config = dict(
    train_examples=50862,
    horizontal_flip=True,
    cutout=0.4,
    hidden_act='silu',
    pixel_unshuffle=2,
    widths=[96, 192, 192],
    block='bottleneck',
    upsampling='nearest_conv',
    optimizer='normuon',
    learning_rate=0.0048,
    epochs=49.3,
    final_lr_fraction=0.05,
    warmup_steps=580,
)
Rows from block 5 of a small segmentation model, named by matrix and row number. Rows with one number belong to one channel. Each number is 500 + 40 x the weight over its row's rms, rounded and kept within 0 to 999. All counts start at 0. Numbers have three digits each.
Before each channel's rows are labels from the 100 images, of 14976, where the channel reaches its highest value: "colour at peak" is the nearest of a few named colours to the mean colour under the peak. Only what is clearly more common there than usual is listed. The data: aerial photos of the United States (SatlasPretrain).
# convs1: 3x3 conv (model.mid.2.convs.1.weight, 96x96x3x3, standardized in use, each kernel summed), inputs 0-95
# convs2: expand pointwise conv (model.mid.2.convs.2.weight, 192x96x1x1, standardized in use, transposed), outputs 0-63

colour at peak: brown
convs1.44:418459427449459470479465521499422523481612520438442475493545512468463493506521521553515504523503540456552522436524588476557517496450458447455496521514522571503501540481600529486530532567461484464523478498542527569465501455409476512487522494474467498545452498521518471549501519504516490550
convs2.44:493498498500508498503486441496496573522502523500497497401528526477502602513495500507495508446493531516476486497495455477497502441495495489433505496521500508497399450498508456459508508431494597

colour at peak: grey
convs1.19:447433489522519509506534506469450516452549447501538493456508458541514547555450496531549471489482516483451490405519536528521492480442555473546573516538581457559508522467429503495452393611496494508485472554537475540467454491486530551440511519540567435526492499503535503482518470468490543468
convs2.19:491545499492505496500586425494503409526505331512495502495554507508501592530499501506491506607505527499510538488494502410492496551498497498493504457505496508490541499501499450508526510494504407

colour at peak: brown
convs1.52:474444522528494580454523458399514438466471482567429439517463601529570520579506536492529500466479488537523509566448472513541434560509522473447529500542524485537537513516438523487499521544570418554483502489532530475499530487518533509514504502451455525463493477553465468468426454489486467509
convs2.52:496523496514481551508501418505503597395513592486490496399562500463505505527491518509488521554423557503508450494499487479491495458498496495479509462543504515483484510517507548461475502503477563

colour at peak: brown
convs1.43:450522507556450479572481494502413483491507564475478458483515428518498461495468470432519430572479469504466522551551597458476473483503492543499469505453531506452474516539548525458500521492536522491432569521496427534490480570490501522521500451557465609484484487495520463532531503569589455488
convs2.43:495548500504492466500512532488499538510509578483502505484519507509506595577509503501496498523544457476496503491501526454487508607502500498525503425471504481490570626507486435518513506466516445

colour at peak: brown
convs1.22:485500469462474472512463506540453426496499489515572462505543455449534531497517498449523500451495528485545562445550548499446475540516592487479486505527461501493500548533488528489442539510435518459546517555475544518493450496377486563434461460553515424582531500448486520540471527555565454486
convs2.22:495511500493496389498519546504501442496505588487495490508517515497501569444492504507492507470428506507510507492496518597494501462499499493466506479553503489498551442499506651492516505553517524

colour at peak: brown
convs1.38:445474523494470450488454523472465478474550528550474496478530507543434464441519497505536496513510481565525475470542491494499478475535488415442554498495433615535504512582600461487541472503539527485548529507506510528518523541491495519485433418508440609452508447524443453499482532549547490476
convs2.38:498619497504499434500530318488490390524506417503496500478575512503506553526501504503490501489471496480498559496497457363489503504498500491419499440524500485496556519506488453512472505486486560