config.toml
arch = "unet"
horizontal_flip = true
widths = [96, 192, 192]
blocks_per_level = 1
label_smoothing = 0.05
momentum = 0.95
adamw_lr_other_params = 0.0015
steps = 19600
lr_schedule = "cosine"
Rows from block 4, named by matrix and row number. Rows with one number belong to one attention dimension. Each number is 500 + 25 x the weight over its row's rms, rounded and kept within 0 to 999. All counts start at 0. Numbers have three digits each.
# v: attention value (model.mid.1.attn.v.weight, 192x192), inputs 48-95
# proj: attention output (model.mid.1.attn.proj.weight, 192x192, transposed), outputs 48-95
v.12:452486469500504456456479534515476481497498496482492492523500526473465466487530486473499479511520556513513542528486468498468489503509502448503515
proj.12:525500534535492505506523476485471528487502552482537499529478482499494509486468430525475486520514501551547475490473514539487531485460499474496494
v.13:464489504468530521509477492452530535501506545523484509482442525503515574515528514484490476495460507506501487480518513464525513477503533533487497
proj.13:495490442478475485499495511496470502537462475504530483452508495501475493535530504484501487499506521495497493489507475532535485526476527504533534
v.14:485544463455521561523541448451528481526477508511490484484506501498512544499459503461505492490491528514504540512504488498464491510508500506481492
proj.14:495485511513526502506499498493495486554507509475487474521484512514482538508472510487555501492554508504476475477493512484482464469488535510516529
v.15:504486466496507501499506533496494502468532516513508467468458508497493499538464519511468491505438464476473479499553537491509492474463513482535537
proj.15:524468502527476527491475482540514505508485466545534475449474542500519507457492541476494497529532487541508466508496491539497504451518488518472531
v.16:511478552542489487486508456491498523511497513474525462491507498484513505504508527493532490489531520510484516512498507514525464521506473537485515
proj.16:522546494520496488485504538483504513539496507473444546509501517495492526526537520499487494513518486506508527505510493448468481495546501502449545
v.17:490479433504506517485474497508519500509496489537539512487460529498452513547486543503521531430481507470504501553544494519471524517499470530541527
proj.17:502508480492511488521514501493508511499570536487500481485470522475431541511539506545487504520520488523486476510481532502488489499491564474556526
v.18:553463528459489469503475525529489498570474491502491461504523496518515477520483523500459451533485511504487456542508491481462504503517530532524482
proj.18:483483525506526483506500478499528546506493503496576504469468476516503513487475508534539517489492539473521498486555508509528497509555511513513462
v.19:483442513515500540503491516530490467505509471512466533519508528522556532502519490504532486477487515457481497455480472504457500541485468489532587
proj.19:534515454502531541512512507472497521557510527479527485480465491534492486483506496524526514516481521497508514482510510498488480498476475494509529
v.20:490495492500540501547529500529493517489509489515482508507526500494493537458512524508526500515478508487496498469511470512491489502495481452463530
proj.20:491495462489511519464451520521491504538525528492510490495476524484526445450527571507524503478529503493515478481549494466581526534494540489481478
v.21:536475545526470502478520494514461532471550472480527497505500473551539491524477511516518480495513512553526476501482485483483489511506518455510494
proj.21:524485480526530455552468508474501463516478515510497495526497506465464509550476512523519514503452500475427492540488489461493514548534457533479509
v.22:507475538511509510502479511486476514468510476495492544417517494513523516542491537528515512435452526508535483485518491522539455552520475509529497
proj.22:463462485537517474498515482460485479519489451510474523508463509508499491482484513443505529464473471492482490454477475491473451495503533462507477
v.23:541503531476478524547514509517509497490478489484527509513509498518517446481493500540505490525520488526487485559484509524497500485515476487476533
proj.23:475469505465512514497507433497491477520520440467494503481508505500470471500503519523513521485449481491524494480481466495541535529474472520505509
v.24:525504488500485473510553492470465437497513503519490506478508518451478510507506520458483507521513466479538470528512501489467568539513514499463494
proj.24:489459501508496482536543509495526476520532473519482519440486435509530538466462518477471514521494525481502492481512493516527535513548496487516505
v.25:509517465498505526512497486491491477519477497501492444489512493526529476487474499509474508533474463483499487454458521483497455491514482492478494
proj.25:445496515454448515512490489498464537491453495538487440485521514461503486509463499452501506476522505490503441498513535510546466504488524496519505
v.26:480511504511493564475520472466461507520497528488510502509505447492513495562505533517488511524478526515520486484523513472508491471438508525449537
proj.26:528539472516479510517473480499460470495465507512464493467485514495489537460526535472483512430510519532484449493472493552470441523488491482483501
v.27:526486484531512515479525463482488512513485522530508512469467526465502488502535526534476528466501578504492478469522502521508487521537498490474503
proj.27:556501468515481512511466564537522472501523523476534513526501487487520497490492508468494478503555546492510463521492474496532494544514515504463474
v.28:459486541492498500494504461500487495499504481508523507509443511478497521502496504522456505491507520559575466505503468450513479518483541488530549
proj.28:513480505484464488491436523472546491476515521474488507506506516506510494503506500483473511529505519501520544522508476481474553510509528514477503
v.29:492473481488452473481470499490504557507509447488534442462523516513506474518474482488508461500518502461520543542444485492549540502511495527559497
proj.29:495510518496487546487520500499513496495493513497499445533498510496487515533480490525492488484533455535521521512467494526537505462482530510544512
v.30:479534479475475503495475508526468523459523485533514485495490526555503452502512523504457527504497494492517521491518497478501534488524481504536482
proj.30:529494509493481537527517450518534508492495510539507465536509485517509484533507530551513498471497497518503524507482543494527537449522466519505444
v.31:468586481450472529506485484487488492502461529510524525541544527460523492457548484519496514492471457471478498506509515513483538542508508537558510
proj.31:444459506487506501519512504499500500496483482517545490525523451475512501548476464558473497479450491538491505518513507479494441518465481555518508
v.32:477549533509511485496516511473468522507496467491518494493497503442496520443514512474501511520476478511484498496483481517464488511544482504554517
proj.32:480521435478520488494514489481531494529512499457497498427495532488547532524481537480479523505513450522468536500543538475519515502505513474522516
v.33:517473491475488497545539538513530452499507494494532488529508499503503499529523521478555495493500515494502508530498530489541516476508504504515451
proj.33:455508515510539456465492439519482471502493492491493516529503503494496502531490456494467458504514501470518504480510499538494519442503485506482472
v.34:478507482488522502534487470450482524521507484507487489513510479506465490535509477475491472513503561538528525527500446466507479498513489508524508
proj.34:565507515495466483456520553503464518442460497470497506512514518544487492502511461490550517524447499517511515497520537551487493520546477509466490
v.35:530443524489511532534524527496504478485529497487509459540502465574506537511521483532553540492523542478464502458489489463516518489507468524527497
proj.35:503446495541506529523519472490503546496512511448511518507456529476496477527541516501487484519490481492495493498500498512520529520539504515487480
v.36:483481537526446503491520495557551495521482472522470539536484506484475492486467474530504462494533458505482486492507520494452489475479513452456522
proj.36:413514516505513452462487493483467506499443486534466484513505510547481480484526514506522531500512486448513459500524509517518540574546492451535532
v.37:499488552496496542508493482477507511481482523515496521454530496506447478524531498489517532486511520465489523463506514496537546485490448510467520
proj.37:487523513506536474524479518474434476503494488487535515508474504515540500470527460552488472508485484461496499495502478491495526483527440484541463
v.38:516521507519491508497494483539513444449494454531548484482504552521490488564499533483450516485464488462475465527525503493538518493482506536541531
proj.38:494497521479505487447517536478503489518498485478497522510470479482505524517498495472488480507514484537526452528482465502496461500505517501496522
v.39:471566544485473474473492477498494467491523473522481547500550483478519478545519562510488538494488494528520489476476486523446494484522532507494543
proj.39:472488466476488467473487521485492513457498503516478520483526520495516505503478492484479486524483516486492484493479513489518521490489480474496517
v.40:493457467509531465497527531502510492515502471471502479479469452479498503498468527515479471535542459512493502539526490491501525512482545492495501
proj.40:504465539551505504518526500530525536487494519522518547500506521494500478490516499533496518487480512508503525477512464485511507524512467521503459
v.41:512503508505445536490536514519556482503492477504509478498502508516486536513463477399480485518516483526479503520506528509510492483506511504496502
proj.41:496480484487430479497482519495460501476507469499506532488506497480509467510510497518485468502515555533523499481485547475429510486483492485517522
v.42:501486500531503474502490491505488466476530468508487531494482442550509503482511520478491482501501480522529504491469514522477482472469503481467475
proj.42:472499516518530502555512515451494478472511489484509477511525498480478473482459484523503450491495544478455495492457530488494516553502513500492471
v.43:510501484481457531485496504487484526530488514505501495512506513536474527522496485455540511529518506520496543495479502496501518500482519509472525
proj.43:510536480468486487514527518483477475489495480539470502475478521513486507484464487533486412522479496501532450486537504539499535473518488516485490
v.44:482543531516479454453477450460487573509524506506532482489480493510538491493524502482467551517453527528510506477499466532534481480448541477520484
proj.44:504513488539494501512509541450459483456487493482505542468502520525477488535470455449507500501482520494499496477524490556522535539518457513533515
v.45:499495495544516533501518487537526517493479456522481522473499480436526503488519498505524545542455501503509546498477523439487471498486479468482502
proj.45:531520470523533488470446515512501467493512483498510467516507483505485466453486465497537496528502505462517448534517530484509549512496469520485504
v.46:480521550488460473513462524487486499469537447506486491505509555442479498510541504481486512521528515495529483507509543474514473523474563513492489
proj.46:533514509484485513475500520475502496505518470487535516526554496517505535459451456497477540476488508451518495488465500554515547498495491497470498
v.47:458523527494510502511459483490525505534499450516479514510496540512484481477457499505490494523485529542504505492545508496480479490490539472514537
proj.47:516464505482476457493450496510475491550477463485438480523514526477495501497526508478548513492459512480525489488485515523501516510505480487486502
v.48:458518553498489518491493427507465501506491482528464505537474458482519436525514494526516494574492488492492470505485496460529502488491534478516476
proj.48:501528494469488510509502552500493514451515548521543503509480523524534542500506473476541521487528487461522497490512498500495518499475476514493490
v.49:511496478471505504496509489526518508499493509513491529504497484455498451549555497523562505513498486536485484504486468530502471498485526520500502
proj.49:509469481552481486508490509521502524515517532439483535511509497504545450544487510500532500495496474503509513497465438500527520524508497513514526
v.50:511516488457458543520504468471507505529465500484494521489513510477461535488519471497543496498462553510488525533484458551494487516477513496511513
proj.50:511487467506531500537509496510450517448477476470465533505473535484515557491515490518572510504564511522482506512516499514508493486483501525493532
v.51:562481474476468470534514509515462508480540489480559528510564487501453526531529506552528467507477475487468497534490481513527491445535502552483542
proj.51:520498465487511513456483454530453501492459481468504504503486483531485527524481510506459496484491479540487456478504469521512477516452479447485485
v.52:526525515497508533479516516490507500532473503526484525506500509521505494516476467547481495543518479497485480489526514501550497518530503535494489
proj.52:503451512469548530481532465492516445507480522503506550560542490501495535462520479489500514487509480461498508556495462496502510503476476496465482
v.53:498510465515477481525536527492475468529555469489484550502487515514520518517498511499507553479479514490444505485507472501506465488507531519529487
proj.53:521474520511545550504506486481470492485450534532481490450532526503524515506508556490440508515508523517505488524527499510544481491504484462477510
v.54:505514482486548528504520550474482496504522482507508528510484500489543534549501489505516476470441476492514502517458508483496494522473459474532495
proj.54:511514507535522526472467502519483532474539513509493496524528522523530495471484474496485501489514527511506507491520491488520477508497568517497539
v.55:497483476496550518461511489544500475530504505478538500542547500478502476499518508476517536484490469491496483472479527539527513545535515486515497
proj.55:488521515499496528507484470556522472500497518531488504458450456478485522486495526499540537477506516523477510478530482467492543498485511511534517
v.56:479487503515517446492492507512480503522483477518457542492508496483495532528477495505524541498476511495491477520516559511527511484491488500494487
proj.56:497503500496513546554525499473487495506493526505514474506477487543485481500505511468502493485517532493527517534487545515533539453452548518510501
v.57:493471521498453533516520478489514488445478494491534479503482483478471509527484485490507513477513516478481476496526468471463514481534510488514543
proj.57:534484458526495494494472526510460508511528518474484540478478496503509521548507467472495527502510491514525481472511528437503531531553513468515476
v.58:527478461498534516511506506475509499511468486522479505478517505532468512484493504458507493463535498463497528443516496481519527504511549508505532
proj.58:547517509526500501473534537549524523492469484509493485484473498485503498463503472458488489509494520506500511497515510475439473519487523500474484
v.59:499540478496515515531518451497509546539557471474528487492503513529482500552519520490467498478472498510521514482504491520503478510496502492552582
proj.59:535515501511574486456476496500471503487477504497468535458492500512513491463480503441532458546481477454470484487544523524453504536505508513474493
v.60:534505500439454504520510508493515513535529476521471526475456475454488463470512504495485456521493528524460503547508509479472449505514534533498505
proj.60:466518492522508494507460508474475502509517493496523532488502543540532524531469467496529520483480496480532466505556465511521518492532484480483565
v.61:501487527533497502511493476495519442509480511469516481494487504548510505463505480510486503530535524471507501494494516536501481478536497512468485
proj.61:554510501505499520502500491499520538476509451522469512459486496514532468505468517480508526564506494509527467497485445481487486521468487445521475
v.62:523528445495462516517525506493445528473484461553483486470503452515508516559514460520498457483501513503473528488504492519513487508462491491497493
proj.62:554509528525511461503479516511446534519490489480503535487510529481497515495517502453524481521510504533489485520485494487485444500528477529498494
v.63:499493530513552542522517508447495467473444483521534468514521543514516512502467472540525462499488492456528499474502487505456497496492501506479498
proj.63:481540519492540509505546512489536537507494525508497535499511519535511495491508503512490473444505472481496487499485499490470523449512465507514473
v.64:481527523529505495492499529518488552512518482527496477466474495521514489455529491510493511506489501480507505529537525490515530526512525493526509
proj.64:495496476456444494447488498493436474492466485498527513517516525468510527485475453505507457442529488489487520546482508487521463500456511500502556
v.65:507520461487520546489518474531534477526507503520452527546503468457491480481449514490479507473525546516483488458521486516553515498450511500558471
proj.65:510496516517478564495519506512515491525474513511523507510524473508480532490532535486516482509507528533503502462494520478531515499529482530486495
v.66:499520491511540505489479546559513473493457481436539470518501500535493474485483469514512490478510493469487486503480524512537475470537491477444487
proj.66:467483496488510484497496507480491487495503485534510495532505528478503525512489488493531497521496495497503536542472511516510525508487504499514499
v.67:508512485496506515504491493494486524447509470517459530533501508482487521495477473446519522537511468467462501480484499506473528481532457541484507
proj.67:535479539523473512477493553544524533520466468543519513493515501490536520438540492505496504514510479546495502499511479481478495502454515560471489
v.68:546474484515530485493479480526518478478491541447442498509469453501485537544482465466523488529535524509523497473499466521523502505533543493495494
proj.68:467487513549519564535530540470498562537517512551490492508466516466541480456568450508476525537502509493488499494481480501517477525486542515502493
v.69:515463525508485532495451536453468509505480492467543513524508486520486519524525502506485500507545488482495507475553484457443492523482489514489533
proj.69:518489462534505468512499479464526517515516462530458542516466531520464511511458530502470496527460517535509535471487474495523486479475479477506459
v.70:500503500462504498504524451480492510494511528521471538504515522492517495482500487511486490509451504447532460534527484458484519522484480532493443
proj.70:550496494538463496526485526460494463472492514501461499465515461540494558511493529496562478498491461486505517509479491476496467517527470481533522
v.71:469537514493491491510484525479479472514480500481492524511459495528513504508488484493495514492505467493457476478524477550497489520469455493524533
proj.71:493506492516504511520493461482441484545491490520514464515487500517539508502488508468471557484482536496485537450490478487515513547497514537514501
v.72:528471517473510504489505519524495552513492489475517524534514501482464499503488478529524497460472470516529510461487461508523491527507538506495452
proj.72:538502527500519479534485523441541481473541488474533488444483478503511457513479474518485506508521502509492517480512526497477502481440526520498503
v.73:509499532509490487495521512506514498524491521512538506458505498505486528518539514524463524527503484478494459477507490490466514512527504438485540
proj.73:516532460519541504485484533476502543502510484503459460549459497512537483493490485471477495498519513504469508508511490504496491514461419479502471
v.74:537522537517536517513509489533477499524527500451488466483496504521541485506487498462477482565561494546492539472479519499525489495519500521495512
proj.74:472444494506525485453460464516472495526530513473513490505487544511463481502556521502489534504507534527523461503510505496525461529526543469473454
v.75:491528517507503503494496537517505512484480499502498519468541442508471489498488497483533491492512539497480505524479513521517501558499501494510537
proj.75:488514581471476509519512537492470535515513525530529522513474436497508557508546528509565500472519489522515525508502477508495491498501466465516494
v.76:501475516514496489489491477473474515468543505464506514468504507489466497489537513533505511487481532499520469528495504506476493464527529509481480
proj.76:487510461561510514511501493521483489520497531447498500546487476507501536428500488506489500480541512514514474489503474550458478495491509503486532
v.77:516468493492480480517543506489525525514478532498445504527491487489504507497510429454489456498488522479516470516502488436498492520486523531491456
proj.77:504495528543533493536500509506528503481502494506538509512483499491471514521534474507532491480503508476488501504500498505557530466508541470504507
v.78:533522502545512486488474494512502481510505556520486496451491516442515516476494553497494494494486467514491463513469479496510486486537494525533522
proj.78:475480493494529498537484553498535500494471513457541455505477493507488536462475486493490503501486488491497483506532505480472474480531461492517515
v.79:482493497473486537521468524476537519506483524554455459494464446527518482465512520490479504512498519457495517464556501508517507475497519526506527
proj.79:509494485476478527529524449473478552465492482517539518539494501502449547533448480495515505497478524465486537521470477500499481486530536497499530
v.80:493520482501516506499472468464498506441529493495497497477486515489497516489486487491496543509482432477489511471511497514504497502476504536455465
proj.80:524475523522516493486515519504513459543514463488534513483503516459489493529470505475500529493504450545495529507552480505526503480478520473560477
v.81:512471489508498500534478476483516486495499514489518467504548508506458458517461488479506497486505518458456530471515498517526547515508502553513559
proj.81:500508507512530510474564453470507551500516494509532506510505460479506535509486505537492499549539528526496519532494511499479473467442529486501529
v.82:491532518508555471456489508511469480483490519462488525517496529516461527500477505477484566491487522520478516506506517539506490526514508474496517
proj.82:495470526504480516503497525489517536513500508493508442523529505508607498508498523534498496531503515487541476488531532455503491510455532507515495
v.83:548484476535494484539517516456550527518536436534492535476513507512507447486493477520535478475504506514502505488500465524512480491473477488484525
proj.83:516539525523540554509530496559530482510496523559519511490505528472525483491538525497519479516517452476494477481449500500491485494474450522505516
v.84:506505534492503490506520483512513487495463519540504494533477477488520492504492495546495485497489487538477511508505487472515455543482460481441524
proj.84:490488474478517499489479486456481495483503523518470490490507569470476454515457481488528511483494468491507522513517517486498510511466482502530497
v.85:477449549477515450513500516488493499488515512490480475529486488471512536485495480455496471519478469512488517456516497489504435526533464483466508
proj.85:455484471539471479522506516486509471497548489553496477514517540517486502558532486513499561500485502486514510522513484499517477532475514467522515
v.86:490513518457477498529517482472502485473473500494506526501501538523522475498499492502504482520487439498471499489489464487506480492508483483486475
proj.86:481472527489526483529498483512537507519534496503499520480491484470490477531543527518443492525509517552482549513484453460502510492548494511496517
v.87:530524506488515462489526513527483514470483542483490472488524468520494513494530500554504589481474466495520542457474453457525493566486502492517498
proj.87:447460485483452514477486485505494524485514530511509525489489453492524479494498501509514499493525516562556450488541507507510510495479496477509486
v.88:501550480521475502518489448488522485532533485488497474501493535546487498515525499539538512485542463508501517519465463490483518498507501515501497
proj.88:508438428474495519523489515470512478512498506481523498486511536490480479490454475461499519476479514531507546474488462490503492494460462495464549
v.89:495524496545557506510507512509518543474475533454476506510486461530477532509490464500505525511493498494517501483506482506482513504530466474497508
proj.89:528503474491522460523495472498526517527562495538544471478449525505536517539547518527500515510487462570518542491481531513479483477510488486542483
v.90:474547476525423480494494486525547505501510506483476464488487498496515540498508510532477562518462527517525444500498500519520521513523486483531507
proj.90:520491513473536511502515514478515497530532519523510496500481549550544518480499503493520506487477477497524511480510473509560505494509464510500550
v.91:476480520480501492520469544509487491486486565528468492481505490465533512472545534477493508479530515482511508474538541466490529486512527527503508
proj.91:508492474502493501501475543513513508493477495491545485511522534515502515465466501504507492479523525546506479476510466461498516485525492497498497
v.92:492502510505518513525482507453476514517528518480490536485490485500512501522474491520465566502516494480519480486466511500512541503505543509498488
proj.92:492473482505477473441514481531482501507518518495523475482475459530498477477477501459472526517478456521450556452539477482498478476507492481512457
v.93:478472507525484514470524497480485531508494502465487516479506504517464500479557496497509472451479486434529547520544454431491483542535477514499479
proj.93:503510483474518503461480517530519474479492485506492489495477475499543464509492500510519504546468538541484517481488480516536485527507475461472504
v.94:509474500546465473464513532470490523488517490478505507490526474506511446504479466489529480509520491538492505485489543527512472535528521487529518
proj.94:514515538477519522465506496502512493501473502542480495515522484469514513448515451503508481479533501524458505499526469548488489495459525493490486
v.95:475485526518492495503477486515519487508479527483490512498493500477493479471493496513450530460496528487478518492487483507532492506531471509502472
proj.95:472494515477512516447485526459493489486524503494513500490494540501470483518500481480516502487508474524508525502524525502507511469461509494458532
v.96:488531504518504486507467503501480483499489515479499502467507476503494512486542523524468514560478465512453510477515499473510501510509531537528507
proj.96:554472509507516477512532456490491528494506497504494514510489555482486554524456552499489485516576530523546539467535492473509485498508514518523506
v.97:526495468559516542462506494467461489513528501469513537511525481519491483500508532449500515507510528477524493486470539469517481507479509554519500
proj.97:532455507522525506467474462465536571491496472492469471458482518430496477517516490553519488517473530524488541497493504467522492533524468476552454
v.98:484485513520552485514506528490478502519518477492468486549495459534500498468445527494502551466486526498508516526471478496497510501501519448470517
proj.98:502424492460467524501529525528519498443476517462543524492467494504522482484462532458464504516498488552433497506476479487514490522513501516502503
v.99:525485500484527508516483519475475505496455524486514471489514513517452454486515510503454499497525534574457505536465496501509460511498539463491480
proj.99:485496507523489472527564536502464435519503482490509485500548511504501493490504536469462490512528505503561485475524567494488509486495514464439505
v.100:450534513493470531500533492503484480493495545483502487530515495463518526464470497502523489491512465480537472462494475470507458506510470478470513
proj.100:525464514519479516490535484483521523499472496517527506503483489533498511493525485481550511527538501531514514476512517512400526510525500460543510
v.101:522483521491485514509478519558485492514490520502491470432539500505481524471540482474523482494509472481460483534497513489500492500504496485491516
proj.101:461532442505499488503465526493492532487466496479476533503476493472520473464515482472516563534529524477537490500524529507493507530496520513507509
v.102:487523498475512496492447534524492472489531577445531490501515503489531500494503508473465519535515512508530494525512524471480556454462524519545489
proj.102:532537479551455497502517494530490488469487503525504476505481461459510498496502484511547502533540527518488506496480503470498518455469509504497459
v.103:529469467477515500528550474525536478488471535492492475503479505494519485494507464551496535477492549544537513485477544539473486506479523502473526
proj.103:529474512511500479492520551508482493490499496503535502509515494479487482457494511512486512530512495493569456514527483510499529477494527507479482
v.104:526484481500485501487548523550488482519532456488506552489538476532508472514493516427466492502522511443484475486482524487489506481470519554501513
proj.104:502527485461564511503510507472443526514508433450449496486550531484514490497501548484506510500507520461514559521501488496505530473496469499560501
v.105:508482504518508495537527481494504503508482490441518510503496502492511524497563502516492531523556505470523478459531486438539455509566453479550530
proj.105:525554502506532477528485489491495534511475566487472540487505487503498484546501430492539470519485496520519494518470497493502534474495510471501471
v.106:505519508518498486530476552549474469481490516503502488470467473482519498467502472518528520475494508486510548534498509503467576489494487460509478
proj.106:508541524512474543486478469511461516508501500472475523505522514503502538486491514514511500501540508483499513489476472456547526511475506499507492
v.107:498477520509482500494484523536517466464494523515527481506530479507525516500501495522522521471482492539482551532485467517490492481517474501510497
proj.107:466531497515464499508507513479504494486501490508446533477499484482467485516517502493522502535467474457536475470519529474524500500431508483503523
v.108:548481488513515489480511496500503474544530506548461497479458469515498494493516487491497512524494483503505499511529477543474545503497521478447523
proj.108:500518520486465539515470531459511513484478512466538473469523500510502484462505507503492541523467467504466531479488542470464496550497490455480523
v.109:507494504536516464533452548525490513491464474496526481489490495536512531479533458503488527470510493503547496503528469460501494497526486468508501
proj.109:460521497574464489487517501507495515495486506466521494519501488508506482503468506486567473472522485487507524483472520462465531505482504519507514
v.110:500510508490493492498504476537529502483444529466506465515479497509531527503464494471533519499498478510491503533527544546580481493492493496530526
proj.110:458487519474513499530538488507465480526462543491462455515460502490492506509506488443467493499524497478525483485502548519530508473482539480446515
v.111:517505500473542507480510495492484539526490476473535522492532519470520482476437528499481541535463486504525462496495527475507490483494495478476507
proj.111:487457521502484500508499498480493504503516475502490507518493462484454539504466558510492489486525509534486543488481457526468538510496527544517521
v.112:493493458519477480486510506483497485499446548519521482514496523530506513496473513477470485496504501491491530490539484527527493511440541507496526
proj.112:515518509517506504487481489511490529481537508525511491457477510487535441519484505473515499508470465493511484516484488499487528506583509446498509
v.113:532490460545533518501520515494490464528517476483529527489507480473504489542516463475551537478496543474535515476528568476560470477538520530539462
proj.113:534526523509474543525453559475541509517516554497509454497487477518499509475430451493483490472495526462535541495510480512516469503471518503537498
v.114:453520492484518491505495479483539492474511465505509476524510505497493549517502492519513502479507462493515487495475506461519488505503518471540499
proj.114:467534523491495523511491468511459496549483498502450494500471497487493534532540491507470530480523533497512514495500465541443479499470495495478538
v.115:473504520487465519530531488466499520467498488541460516490519507560514508526470513537492508468482500483476525476495464507452515475483521498438528
proj.115:521514505500475519518503444521451539490521492520556520516524515522493501482471531527479528527542466500484509485450502491486505500406477498518508
v.116:537519447490472511500518501528527479524509511538496421531478486509503494535524505512495533492510500503492500509464479532508458541485510514454530
proj.116:483473501493498498521511530515494449479517461452489479477514522510456484497517507483504480548460526501457480477534507492514498517490503533489523
v.117:491520532465519487501509475555529486527500516484497515492439507474522454484524518498498533472530478469513532495494477508550496479531474511544508
proj.117:480521466537474525492514502525509520515505508520498484503494504516471554480482547509455481523528517458498496523529487509477505505465495484485499
v.118:496494536522481537486528465491512493484508452542475479489481510536529524508502488520491461522495472488456507484483521477503506480518521497504479
proj.118:468476488494471490472495487522448510501482522525501493505519517501496509520505499494470500499506519492479504502490507463542523551477487505512496
v.119:506473525494530491461493492495497498473480510523497491461475545530482483514560515491515469529437490489503496500565481462504499506465490499519492
proj.119:505496482494473480519457545453494500521500529526516485526501476494475509522469504517518508443457468496501523520476501492527501471520528480509473
v.120:518500542507506495497458498492519485467458473465489515527497509573523495467503544486486513503433490516497529490492507502495509509510485535480563
proj.120:489475547524519468456529473517490516494484510503564490498457491503516528517486542545490485509506514547491449536500493453515505499500503523503484
v.121:550480442511501455516519482499512503468514531469453476481511474513460526481547525512534491536491523515489483508462487520491505515472538472478475
proj.121:515466480507524467516487536498556476475484526491526515491479512462484498461495495487479511521467521535507461487524503484515433509497479508504480
v.122:511526507518499464510526484517514434417451540483505500490506485479484478525510458496530512525543460497493483496510554500522488485467462477523536
proj.122:508455450546510523536490540490505505482507544502495516523493499478496544516528516513516496497511473516510513518497476489482476485505541468481497
v.123:521491465496479500474486485522541454473496479532461538502516491471524487514479535505509521473459544495505479483513523526503524477503545539516497
proj.123:509499550464478482481511524541548509506514558510533451508502495545507475518493481483468501502487498518548473507511535517476448480458505495479493
v.124:477499489523536492534472502526493488496518469498502512514456501469481529521460483539555491510541514496530517513500545486489466496529455456462502
proj.124:514508568473494475505515511479546501536469527525542475541514510548457508512457493508496499529489578499500481480496502481474530482459509486503487
v.125:540506485473513440520479491524509528485521485484510462515527488487469458501497550494436518502463534529499532494508494495474499505465485514539526
proj.125:515543527557505496541496482485460465506500504525514557469530469470496529521503511560512524481527511490511493528494528483504506462538498540519490
v.126:531514505477442480489483516523497496481520481496522472527488495493488482523493529502479508521490467509472466491464487523495467527524539503508515
proj.126:540465475514502458491517555498500504505490502500473519480529502495487494558505518491492507521477508535509465545527501499513514506521515478549526
v.127:472518518502555506497536466516494492449505488516491520536481485487504578512472497480505468522447456543494536468508508495524487530474491512548537
proj.127:508503481460545524508456493455474496524455526540488499540475465504508508524535488481456504525508504518550500503506489507469534480517519471464480
v.128:500483512476511525498483530517503447530496553500531484499493482509493503519470485516490545494496459492488489508526487521499491480526494487484501
proj.128:539480527529479481496512518485510482479493505552561527475486509519503469479544458523506542516533534465530453537507473512555506520524464528468486
v.129:501517535478476499506443479525506515488493528486539488531461513491490500463519436537504529471493510522495486494498489511518493505563545514503534
proj.129:536494514464486501491552547513508524473557542556471491527507516542494500524509503491491515504468446484504477517486488560479500501532497502486532
v.130:472472492482473477538485532516512471477493506490505467464494484481498497487474508506501485513452508501482496500519484492530529539475512487493482
proj.130:512495445562488449491539498483521489513490500468478518506516474483548513466507516492467529542521546445509467459517502500493507431509500470511523
v.131:493470501496479496537481477498528491507494515485547503536494492482497515512518515476550553502481496499508508499544518504550463481511492503470457
proj.131:490456503496486493541494462476518452517539479525468444535471497520562458474503546537481529528519520492509471473499540517532503521518461536501497
v.132:485477499533488475516542499500495507486554479509496464483500518506491499484503513551554478506505518516508497453529449536476542534546503468514510
proj.132:512491480560482519484484499511512502476466496493506521469474496484482502516505444486487538476492501498504523509464494461507490500488524513562520
v.133:499546561477479487507457507502468490474510466529497481475514538472459471473472466496512512543499477513477510523479480504535535488485499516525482
proj.133:464471490511493490510532504547551531472538479515468463535568468538546523543518526509492477523529512475466523517470509534502485517521558525457527
v.134:462531511490469546511505509513473515518488500508486517523500513485476521530471523484500542501520518470490500525521454467507505514470521539480470
proj.134:499511499492487480504477504527491483517475522491498439502476513519485468503489513501449451488511503493480525557480493494491522470581498499489531
v.135:467519460504509487471516465494451499510560508541488514504561526491509518521462474484517525491506493490503520479551498510480518502481528470506495
proj.135:485481512530481460525534491510472489543504497513488460491483515528503499459490511509537482508469476482541510520518465526500537468482496529525511